A small image classifier, trained from scratch.
Model: 10.4M parameters, 40-pixel images, arch vit, norm layernorm, activation swiglu, patch size [4, 4], layers 6, width 320.
Rows from block 3 of a small image classifier, named by matrix and row number. Rows with one number belong to one neuron. Each number is 500 + 40 x the weight over its row's rms, rounded and kept within 0 to 999. All counts start at 0. Numbers have three digits each.
After each neuron's rows are labels from the 100 images, of 14848, where the neuron reaches its largest size: "top examples" is what is common among them; "patch colour" is the nearest of a few named colours to the mean colour under the peak. Only what is clearly more common there than usual is listed. The data: photos of arthropod specimens (BIOSCAN-5M).
# gate: MLP gate (model.blocks.3.mlp.gate.weight, 1280x320), inputs 0-79
# fc1: MLP up (model.blocks.3.mlp.fc1.weight, 1280x320), inputs 0-79
# fc2: MLP down (model.blocks.3.mlp.fc2.weight, 320x1280, transposed), outputs 0-79

gate.446:432525559517512492471500504513497446571459463506517492494503476523542515403432517480508526551505486537504524499490537541495563535532489486503508496533408504472465546473488460549452424493491506486567498418549513489499477467530498576560520562
fc1.446:515505514510519502500526448530502518390513535481528492531470477469541566554514517504487453486565476542528440485466545422502484557522460543578477509504516475491524473549488552511489520507516465533492498537530557543491482405430555564514547531
fc2.446:509437483450504438461558488380517522512495505522477443540492491521423469514442502451459475417530465566492547524521526512503483559444550512480471522577458542464475516529470492476524480478451512579457498462565487452512426468499462534508525538
top examples: order Lepidoptera
patch colour: grey

gate.97:491509464481542525546528584475490486487519452539487514462530571491498491537484444464487534415487558465581539505460560473447479522483473567496514500454517485457502504530539495535614437492539512486521491525527496543473403460531491519471507510
fc1.97:504486465503489498541563503446559510472532499504534517544481537447450521500483528505531470551497444532558446536560383504491483516568479527566444488540498529546558403459583461509486475551505516491567534481509511527457518509459467494471494446
fc2.97:434495475455573466464498506488523471518433474499528484477558488520561546466564485504565533475505435451550507572450474482533557528476473514521476473448555559403489541499577416476550478514515475519486496495576511564570547493586517505482484483
top examples: order Hymenoptera
patch colour: grey

gate.237:463540562560495483477414530423512482555548478487526553538552518560525486433554508489518522534507511508489513497512526537524545579538475524467482493511497483577505509445478493487475531487517495477496522487534545500511516492539451538492538574
fc1.237:447581511466465518494570496550531525414477483485528484490496496502505485516481540524538495482519474446543466503530431418468525505506514457500478504449480473414506524463553522453496508514526548476487556536535476487503439567457541472475539462
fc2.237:600501498524512438562462495514497416443472490513466458460439463508497495526535451402572451508511479575528428488506500495516494461473446508488466526537553511528566423496503406542460506500449524507527382530455513470504588485516414479543450555
top examples: order Lepidoptera
patch colour: grey; brown

gate.489:536526474492490463474442459591505429493475514531545612495468516488516499447458439470502562515527562517507511562529519539543511531532562524478501409507454520564569516512477479515497480547525524453500546492460517524467551488468495595472480495
fc1.489:478538447467542576583489524561506539525533519513431492520477483515517477542485545553525502488511569424490502428517578500504478449428439480510557528537526511464484513518471509494535505532532483499469485523526447467489583463523511551563545541
fc2.489:525458544513536513459489482487491476517476517442472530493478451527456556450557467488480511512507527566468517591443500594449526472457437464505495532491457515535442455486436547478460465500517550504560434481478469488496508488453512528556503520
top examples: order Lepidoptera
patch colour: grey; brown

gate.663:431553553558488499460457526483553517560580526461601528524557498473556544481487613482498485503476481471547498487515438476478487382558570472492438494482545451469540482460494498541483485530492565490516506489454527498486490598463496469487548476
fc1.663:475533551451491463515464501472565498479514511494529516503526504496461511457548599456566483533502460534476465430524441449530509484556555501490411524528503488448530505482548453492513505545543480528540533536512557528484465553495487513497511522
fc2.663:523448487532527504444476465489511506500542479435551539477540468469579540463420480444521449536517517484530476486449486524501481477478521466532425448408520506459505580447554491503525445499469464496508534522536469580525503524580462522452440534
top examples: order Coleoptera
patch colour: grey

gate.485:507503542468477477485506489493499509546445510516505573474517527458462459457443505421499464534548523547437477523482513434528532501493555518478491516497429509491524556519490478423475492583539489498457541495490540538469472586458448548517496552
fc1.485:520483488505468543496487478446457455468503472540514514552484508534472484498507530517458496491463461473509533501438508548555494592560524566527558550494528533457480475464514504499519466582503485569525525520569424484579505484488555533478495453
fc2.485:564444515418571460503473457490520459521536480458495470487434480489508537518477452497413485536490537555564502480550527573465451471407474513471504517499440499492484460524499488491446493508447491520529430520500517480450467541506464523564477498
top examples: order Diptera
patch colour: grey; brown

gate.686:470495487520511502540460505456496457473495493515515481517499486525503530488423459592479502510523502501584550514588497545508567520455509569541517490505503598503554498460468520528511485502504495455514502479495528467444475501503501510542483483
fc1.686:527540460559494487465461495512473533402540506523443523505567454447480518494553481456522494503558480452478467487455580462495537455479508448531502435479417486442460537479481505529444460493466509530499467509493510564503520526545448436541496530
fc2.686:471523494381534464524532535446437554537495536501432516486527525489541460487516447554489489560473489507539502498578473530459511474450467459447554514437604539570415539488456505526481506491413568482419547544600463475475498556461483403559538402
top examples: order Hymenoptera
patch colour: grey

gate.524:576511516550470443466461514469509423513531468461544490507527510524508560505465473433506524515498473592506506422536548544523472543479504520526551474522494436499580518437491465572480470485494472493541496514519530493490484427584454523497493621
fc1.524:611504508494462481467505506497449469480517507486572555520531500481558513540496503579472499517436384502452535597537441581562452485501489465526484519489547526463451612462508530509470536463440561512488483461502543571539503456482573534499431510
fc2.524:540469526493565508554547489448544510512544533403503499442595563508503550588545422467391440478440510544473453509509454549477527562428490546478463502528529458412472454464520532543504528526525473487531538464453529488504559491509433476516496478
top examples: order Lepidoptera
patch colour: grey

gate.639:449488550519465569525518506564549522511510514468542539458503531512424452549477497455507561482492486574477537531476469516474459386523481474509513508507475546564514554520513514585467460506489489501507480513480483495501527470524394536563470535
fc1.639:517498464507497577532478547457500510460455495528428433501492488522504438493461490581466459498530547423492509496507508505479486513527539473501475425469468521469607509459475533428497456533522474514528550437504467494473574526587526463524446505
fc2.639:478482475419491521481520437484473404499559497500526513506524462535514488505488433545505558474613564533547528504506534510478577536444481518528500431496553478493474493552451472432529507530519548551518507580488519491464457510536513512457590530
top examples: order Diptera
patch colour: grey

gate.184:506536538515349495480539483529451523556451556522456485552494497491469513493482517532544549476490502574538523545469526484537443444572570454502492492534482508614563498500465473459498517507503529486514463448487464452521510408409530538497527451
fc1.184:444455476492458536553529475556447506504450573536478460487429467455505410518466529546521529480514492491497522508477463480446420484487529462490501532447475509421510547509514550511534469537448479540519578514507422518456476500491599481553519463
fc2.184:478534515539457515518546533524473470473476535480440508517423495502518528490491530471545497523455485562498443478543475497434547461559502435512450517473486478485444440462496494510461476502516536462532435442459440505513500484377553438504507456
top examples: order Hemiptera
patch colour: grey

gate.181:490546548484488506513471577452533555462496493607514464526563483548540494549498559443522519503414464548524506513538521473429517476496503536526537458490466502443521506524489521517503482530560497501587506434458577516510453536474558465456550525
fc1.181:517559542479463446480477461506531492479508475506590497519508470501506431462507547483550497507514428495476479470474459413519466486569486445481502553522500510452436524523569487481499497542572502549576551515438549469531446507416480488462524510
fc2.181:497518517492465467461516493492527483504555489502531566555475459446549501430463446448572423568554484526475389497508451509514517494547525511510419468471502502498569591445550419494442519502520532544490499489506515536512521569491421543449420550
top examples: order Diptera
patch colour: grey

gate.299:511491465572470478585505483481497535427442479446443520492473533510457484397454508432393470514461477467443499502484614522529500538553511474457548569630417548563485506511503555524497450501527464496533516539489505462541476481486524433457503513
fc1.299:539512506510503536452463463502484472554439499538435545494490440486487451522537510410431501453490501619519486467532478482494546532526533472496392488475495494553476530502517480577526492448513509490501498465466487521517505525526521530492493455
fc2.299:530510574520409502481464520469519553491518443488480482581508530477510568479494460506459489522537525402484460568515427536476520474525502501489467446499626465439415584542455472457510501526467507476517509550498497506463498568454505407590474512
top examples: order Diptera
patch colour: grey

gate.240:497499469520534467512458491457481514512542506514532467522525538476478553565472488525539525408505498543495525489460557473500463459507498509503506488479519474473479486543586538550634425477533520448487511556520495550466427505496522500481487520
fc1.240:482527550543466497464534510495475504534421526536557526565496491472496575518519526532549542495508445515486508587455514488522525442552481465481388515535521571416506529463460504532479522531453553482504448450436449466522606485423544459589495511
fc2.240:542497427548526505452468509423467496525504452480566520520478555513495521476615455532448563440546559478489550547459459558500407468514492554503565448465492501534505515468513506567559467449506497493526508524535466503417477567544496456518519519
top examples: order Hymenoptera; family Ichneumonidae
patch colour: grey

gate.376:501530545451483518546474502513501522481520549542592507537571506491440514550497580589526489514523497494498499527424490444511459476520534458492455545541567540492502501536501572519547496576516506552512489437476521498504506489472551487471588475
fc1.376:462461455525522493430561482434542479403532450468489483452505493500546474471508465478467528503492508524524512424519577539519559517479512519514547500470433496474476533446496502471465487432493509475417575615521527538540526556581476589517449571
fc2.376:488481522467481472503461500490504538464530480500497470568563451521495451460527494510496478515502510515430489496514583494584482603481494504502504521560489533511558570568485483499459523487509463524494481492502513508560511425523469537522434537
top examples: order Hymenoptera
patch colour: grey; brown

gate.235:544487467489429488552578494490499530499525552585456441468435455520541432451535521454529565443507530560523577462528501443517471540510561514460511530487430564545506506501500494443552521491507541474471573536572430515495458480528468530484460513
fc1.235:551530558442484499528436412532520519425546500522524494539559464538493471568513532506517458547482521552488482475475528462487440520510544483496544488469497490573550460578490515506503538545526476592502483483564482509503490522441600478455552498
fc2.235:470497524445427580423512538568446552597497562532527515534548436530444570507466526475530477542478495445517431607452509512490463476616515485482571494489529463537495488524467541497475491514516570510558476558473475483527482497462497481479475485
top examples: order Lepidoptera
patch colour: grey

gate.493:433533475518618424555509495542509468429492497453528498469453508471498508543502499471475503526501470596488528512490571494500518502467543495486529556567434524580507466505460540524501459508506541451475559489440494500503464486513460516494450585
fc1.493:444472536466495575471505528434537540508476474515460466468543523563451413401548482611587481452558541445538509584504484474457441474530469520508460479517510534531453485485478520452449520452567468490535460491440545485500601499559400497512519533
fc2.493:578511490386523471552475540367489466462509481553537532435550448539487582482540494538470510544491482449543496525496537524464542534450536568539524465504492559428407494566474475457473501533527551522543528535509450449527512478470476473529519498
top examples: order Diptera
patch colour: grey

gate.645:504462521446515517553488465571554503433452521517479461441512452478592527484489500520492535441466520513579550462501452447497457452499519552475493491508535494475404489583444528492501514503488547491527509482461492491441425481459520499494474502
fc1.645:505550477503443492483439509507475502436469471434504534496473491516518523440458542515507506597586498520465497502515557505571567454467536541535464443596517505478506498517562520528490484479467466510488481463529538501563489429535513489549486571
fc2.645:569543517486489494472483504441480473430527469486492531497539556526514556559497553408459496466488470483527493478517526503471477392476533493448515461462503481489428427493416501469510504515509563527511488544596504486501405422459530597491571505
top examples: order Diptera
patch colour: grey

gate.434:511586521464561491545438448504528497505484473466453557492499436421516484575447534457522506496439550504523474530535437434431416491520476513493424541526514492519480476493489482498465444563522472472512463468439513432449477504486445457479460450
fc1.434:452553493524534556554479508509516445433533547559569483509453569502508405473481499519462462507552433389555485445586459492515532492504572578497554541440519528492521511503568475414473576457502516519542511541526517491511476532559435518514563453
fc2.434:515505556462504483528543513469488501421492534514475479453544515543515478556511504532485441528514542526503478505489577541512540502407423482488544473497421456477534511546431514439429490454482540509485520504567558506486449418547467536584540541
top examples: order Diptera
patch colour: grey

gate.341:483506495482524481532451478430455456424426495505569517452553510521493484553488528517512543480457418552511561496484531508565499456438524454507489532487471455491457497416477555545494438495508506458573540485519523563495463472608550542519572502
fc1.341:478404479470547553527610544619592463510532494477529525422420480474496475486513514470524549466528467452538509526505538507460506493514483437449496617512555543450510559479543481500548493491452530547519522525464491575489456476463480534469471506
fc2.341:529519447482501475443498472515458561569474512511436544539505524472508568512523525552501522494521499554515549594473457491476480422510489520504516529521495546520492431502490525494521496568529523542461498448508494485461502486505525489480480450
top examples: order Hymenoptera
patch colour: grey

gate.458:476476544438522518449474574418471508396542518561542554491508505510618495475474541473509543460552553461510556477533484472461539528517492507489517550522490518448478522432499524503547484518525538446507582562477500496473479517584470474523460631
fc1.458:441512562539444507486561509561491506593524486464481521566536513478450503485485469552555475543489500495458443447504524578520456462511469471519443567520525481515570555462480463512456492433498467491540382497451535480550485437388526534471519455
fc2.458:501521463483497519479569466534472450442530534504557476494422418438527482440431452532519466531553559501544491470519514497474518537500519516466527530506473529523396474449454501535436482539451591511467493540406485455431551535521473528526478521
top examples: order Hymenoptera
patch colour: grey

gate.207:528526498501480537496443447484481463498480461521476533518452459528417489477446434419563522494494450500476501424464488502483515557533454555506499494555450528507511409551517450525501467562458560501570448490499538506532474357460506482494552545
fc1.207:478533507482562516433504447476534473456507556482554457550516464524509484439446554561506425469559474486463474532520527514535511500457595461500464451491474528472489608511530498416513537505499464523447528542565448526479526591501544548522455495
fc2.207:526512457530650520466519466450498498442505484397493475457564506527507590539448493492414477485517522595548479521539512468475502519446484509462470514550493480462480419512511544516556509465491488511472503535489542466476469484442471581530526464
top examples: order Hemiptera
patch colour: grey

gate.167:603533468475526532523400455436529495437514508540527523479561490512500496494477495461455526494536526504495508514484544497427482554438476586538607537479531474489562461550504530572487461527485512514495468516553502540489485551515430487512495603
fc1.167:393473492497530489555493534517565536512478491462550511498489515485490481524512521536536492482509466440476470579513455450535541426515481419451402562530575546454516518434547500463534498526533514532504580503450492526516508485505526466516497483
fc2.167:541449450609515522485461495501460586558557546449502423520494445471507468424472545510483512504494565473525487487497467540554446453541466515488463441512530586496519532542521537456563446527445518492465504496477484499431518612499515461489450400
top examples: order Hemiptera
patch colour: grey

gate.209:575537526594489495529515490516528470506510509541422406540484490523476427529462475625501493478523452559568502552473463533488523568453479571493490527468478559475620471496490479449474549460513511442504514471586430541491488520531546583532478518
fc1.209:495452477482577475455474520526579473490522489554545545480549543444484557429469525480537471530488528555573472533513567466524576486568584540535500466487458554569487509536507496572468507573481495488489567522510554497512529493535512496532480472
fc2.209:521486525445514451460534479413517542462529533444460531454564491530508539519482462498519474469471456478479517571500501562508539520472463511440500472454567420496443452565430468541512491523493521488429537609595442498487518462505559462499583477
top examples: order Hemiptera
patch colour: grey

gate.320:477541512579520425567505527525541462525502517471553454458525456547540404422499476558445485523490535456478477492571459480543491533548494439452541567511488472513531498530478496454500498501490501529579516446420523480492473476457426441489503482
fc1.320:601496517592456490488411421461524472435503491420571462553485514529413521518519583473483530511619479554433551460485529550510482542488536471510551509619496466536548471457521532516507490481438489485501503497542435519537536459500505475572525594
fc2.320:523519546502465447511568445472510425548500511505466510424476534492489534443557458479491519485501449581458579484447516531525556485505536493478473512477444533480506518497470451502500546495455454502460472514539495462517511439507453579563518544
top examples: order Diptera
patch colour: grey

gate.745:505562507573538475403490486495483437463539517472617505568519463519483484512442486598528536541477554506541511523411491536508502539560463504506529426464468523596582555476499509500466466522483505498500469562430463490500480471563525568528526568
fc1.745:558419458498500563476531520490459501459516481480440484452454446555519493466473472499523478508556605531493497572534559514498499567509478472510494461467469570500525506471461409509465525455508536513516534481570452509508507501532523545436479472
fc2.745:551462555503512441523464509488561459492477490527462545526561497521452579440465551532439472556497499556521491529510574483561390515561440489479579498557566474531439479519526501483474489537456485517557534467471510506502406453488535525587494454
top examples: order Lepidoptera
patch colour: grey

gate.423:493572490576502472522522532408515449560549495532538541516507456466547463434470522454502494487505563542529518508507543522486452487603607551480536502524489468543545482498494463504489500529534530477475490591477548474488589591520452569514499477
fc1.423:552539498522509466459463538490529519377494478459479425537510544528505491504524510583541497540525433497469510469459577541514447558503476460504504590503493556434522543493552540449527457494482479543499547456518483562519452486433587478489494447
fc2.423:531486473419531485594480432553494474455550508468416507480533453487445505485556503472442493528536465571519532528547585553502562517490478512517443512555473518493463463524502436508507510503454507497466566462491493513491557548519496498626495479
top examples: order Diptera
patch colour: grey

gate.568:483438498553491503483532527527517471465487521444456477511478528492543442489417508526491510484487466519565522514489425530508525508473508497530479462517495528465395514560491466480518528514580524484495494453532497568497529445538471503467464568
fc1.568:454491523490493515521438527472481440465487527507574451531554555490496528509530512478411492468498487498467463503502505490587445482529460539521575494490549550503488547506466514439516517459512456521553474491402454507436478564446513523520424466
fc2.568:479496526517479464487526452521512505536457524473507528482481470529535541540522444495441497533453591483484487562477516586409514532490503500469585493452504411481509463544466544452482494461520550563480443504552470495491441496483439533502497560
top examples: order Hemiptera
patch colour: grey

gate.478:458515537476453505514471524533533553519490505566489541517547566542508398464488519479532521520464537469516534473488484490476443527546540470529519504485466556513504516542521538518493476552517453500632496508511555507520499488489502548466567486
fc1.478:550482553486437501565515521518523500471485479571554437535505444507487500519519557541454514479488457567508510468518546512499488497448477436500523585546494543511598523508472535467489502529477544536521477459429490531515502441454590503487511504
fc2.478:476496479453491502526524460464548522468497572535513527475527496533443510498502512548569447481513463464486488549494465511453522535511498465492433506516482485526460475554506467436486512522533555504470516456541462524514476477487475454531500528
top examples: order Coleoptera
patch colour: grey

gate.420:449478507461461526483476510414527535503558543508543510519466479464476499504502493519541532468501543471520511485507484493458472468532580529473471484532448468587549536451441436505451504504500556494475450528408514458505533483503490502568486530
fc1.420:484493484413530519484480547558480515501441502496496471450459539527490563492449441410462435512538457443566469521499558458508454414464493536476522403489552540481391541630552492509444481512512507502522500470596491550484426473467503552568496504
fc2.420:545445501398464508498503466498506444509534479510392525530503500505531454553556536459486475483532507488506517530538501552430503506503473469500456480467596467359497489512493452469494531521457518527497489477502438513472548527461493434571499480
top examples: order Diptera
patch colour: grey

gate.540:455524559517488521503456533525590538563529487537506539513535505553521465494505518492594531485469506494508524463569478543479504487536504488567517455502462479538491544518550498495527457465550493454565514457523536531526453511492455547453545546
fc1.540:558502491472495506531524513429455446517495500515557482471541495524487500477474528484485501522540569595475515452435536472536515526492466532510523543505414552524568448520477510563425493507519498520483562454527548492473536464489489528476513553
fc2.540:509480440372559465524520472508452462428466498532468558444465495489483567463583495535495504505574518532484494509505608584448487536445508508505500525551567501466435418473403493500526563523458505503505457542464500521454533575479451554521487481
top examples: order Coleoptera
patch colour: grey

gate.233:460420536501449505481412536471492481492459480494469538503536534527540461464514482494492569474510537464450543535453505552503534498502443474495522443505433508481488519527450462531474476475527472467565461474541478509493482420554476497561518559
fc1.233:517521527480522504496473453557603522515502535496471492457466505491545572559528517498454535545548518515496523526487448510405546456461568521495566474427518450476534486524461529556483494489444439536457547434467449538470517591471485423497548556
fc2.233:418473481505482478565471485531466507435525510479573566533507523463481506437526534526474522487515481523435513479536607530535492501506507447484459491574524566582415543450528531578519502500456507494465538470434527536477445489540571539596511526
top examples: order Lepidoptera
patch colour: grey

gate.351:539547452488583541482488454433529453472559531503513516437551481564513523502498503532468541512524530469518551476505540558452513582469500603491576516466504442560465468577459527566496491509479532522488510444545495536491470538513398521500534535
fc1.351:494479532544539471471504539500511519530506513489538398481429509467462516484514545480528497478559452522470467406534454478544528489522484477473432528580498563495446495480502525458500506513520520453523491483450520472475517495518491443528513472
fc2.351:513520429594547458507502468524460547530504540465484462475480519452520440474465524466486462524480537544500436464457475523521450454521551504495454450507467524460542495511590470470544451506454467496499548543516501514461542605427504529517479433
top examples: order Lepidoptera; order Hemiptera
patch colour: grey

gate.677:454495498573519572543482477509445461566460582541466533523457523530477481557528490471457550514406602511569490501509454531470461501551444527524506481504431489562478502555524545566528450588471479542541455460439466527484491525439465470513485462
fc1.677:495532534511479509427528529496533538581531449512540582430503500500492495438461484515548470511500455463448501481471486456527538561484546504455517490446528473511551563473532494417516521430507438468457489509543531467527448542544507580466476498
fc2.677:535485523464511430539525490492507589448508502540545471480547455535487560488527485538518503525533438469537514532506486509499439632415357510497571455500528508515513472535465471408473494489497482519519509498578531465512450492480516478561557464
top examples: order Hemiptera
patch colour: grey

gate.310:476475538515426459534529494551483510510464579463436477495483497526471448515514505538574606417463467600529553495474484469523385439558534427493413537487445463561532529540527478497584480488502523478495466508537462535520435397481528527541498442
fc1.310:430538510481426458526570443550438527489477578483465495483493484467510468555532521598565527470416444551530523515447499425517441491543569409462406541465475535497491549520474481480544542547574542536449547514488485498535485425448595565480506423
fc2.310:448530506451469544458473466547528524508507550511474543520520393526564502463534508552540510485471528476486487552473470521490524443539495458523471428402519463468483534531481478504496532514517544532490469445497426545539468539485485451469452493
top examples: order Hemiptera
patch colour: grey

gate.570:486535473520425485494499526532478496486506515589508435528496491521537453495504492532551499438518500520556492494489488458519464539561492426472522502443453536496531509560521446472530459475519553509534536487511461517506477528444565503433522449
fc1.570:525492484464555500490481474438478518494503523494596541463534535428533592497467504464502522458503501439480513545420529469534529540477517507523450459465561575415467544451543580530541447563496498461447506549515472523517575496552493493553438565
fc2.570:547508496538460471477534477503470465532572482525517462489497531553458499514584511507479544449514502510497569492466491547475492526486508489442511508426432502506557523488523458487586461454489493525487542492537484493460376519486568542466541495
top examples: order Diptera
patch colour: grey

gate.459:511543473507509488482518498511497529570479446441502463474480571491473544472488475453527488510593510617516539464484503494499508432479567511446564463586472506434515506472570491477458527512512452463541535534582519515497514485496506528535496619
fc1.459:475560530443475521522524441494606479451534532524523495500506411491567581525477489489560470480455521503447527469460517538513419461438460437436531483387507498439432492519443419474541495542479513513456525579474490489516468539423513568507496453
fc2.459:556503547454446454452561479458526435491594565447557461447536477491488527523540538495432513522509502527534436532479479482458476489606493514494457476485479496488512455557465500418502488541515526517472494518583454500518460539505524455498550453
top examples: order Lepidoptera
patch colour: grey; brown

gate.69:566530463495526444542496495456491428475488467438517501455516496532469479522438538517440494513437563586564516577485442526449529496595520508484483487522463422513503359521455510505480455505543524525551517514534492474456498531460433410434491514
fc1.69:506495491494494562445490510461469542467556507486550449495486602510475490461513508597537488489561506491462466478493474407560517526410455493466570529488556528461560532523527471469553509523498453528494554473565528490503442556510477469552473549
fc2.69:470559500457562511485523502529467532386514512459543462419548509560503545554570489496420428497518511475475432521488593504568492507452469489460502497478551467513462515561477498463544535462475508561506499525513523509482425491448425532516501475
top examples: order Hemiptera
patch colour: grey

gate.417:484537462471544492474547519481463532477530513535557472500479523482511523475502481499514543430500495427525551524453576460486495577521476530510535504449551551462445527553566555517619435537514532467471511532526553515482487493515507521484482524
fc1.417:511551531641446554475455506492479526528402475427538534554543503493503536512504502559550498498500474491452501531459460493557504369482484435503415493523503482529506490488467479526495479498482508483519466458483466423498524451400525451561569467
fc2.417:538531451490548504464467483461492528445539471529546467501511515514545528461516496520495506494566576527491561483444525445479450536489501542444589514479500550481472509478532568531531441508481525500467525554543490528425563591575499488511495567
top examples: order Hymenoptera; family Ichneumonidae
patch colour: grey

gate.85:487525554529496502458463536523524538489518541469555527574538531541483495535477559512497564469505523540485565490543526535485472471574508492529504526597465422553536498465479563516529459479543518401523524473423488472467473483463471471504526567
fc1.85:463519506411488462564486503481512488481483538472491485460469524461539444498518550461546548523540532534486507442486551458526489539488548475496484507541520524449472529487518491530532528524497469567582499589450505506505551468502541502525531539
fc2.85:580554485470467485516521465482508525386495486515484439581441486497495449484498536525503492468579511502466475491509435509469430574428471569467549527554508558529473489488484479441478477500499500513464535450476463458466441532468512477538510495
top examples: order Diptera
patch colour: grey

gate.57:523507495517544512445484472373527520490552539502468539505549482540559503477488517544489532504530523526506556495461482552483523554517520512518526514494502492516544481496456448481522502506515524520472518455489462466546508553494481546522542516
fc1.57:480481428440450445574558479579470491538479523530443462445419431435494448509461469477490520465399490570563520526504479493536452452535517442482487505507511577518418507543523495478529489510505532521482480473471491486484532459468513473445433425
fc2.57:494448507479442540410482527506478485598508536560513510502493495497517551510450426437539463539534517508527424516454478491519497472536507513514456427398492388538580478517509426523456508491460552459529470569543481529531510461564460494491514527
top examples: order Hemiptera
patch colour: brown; grey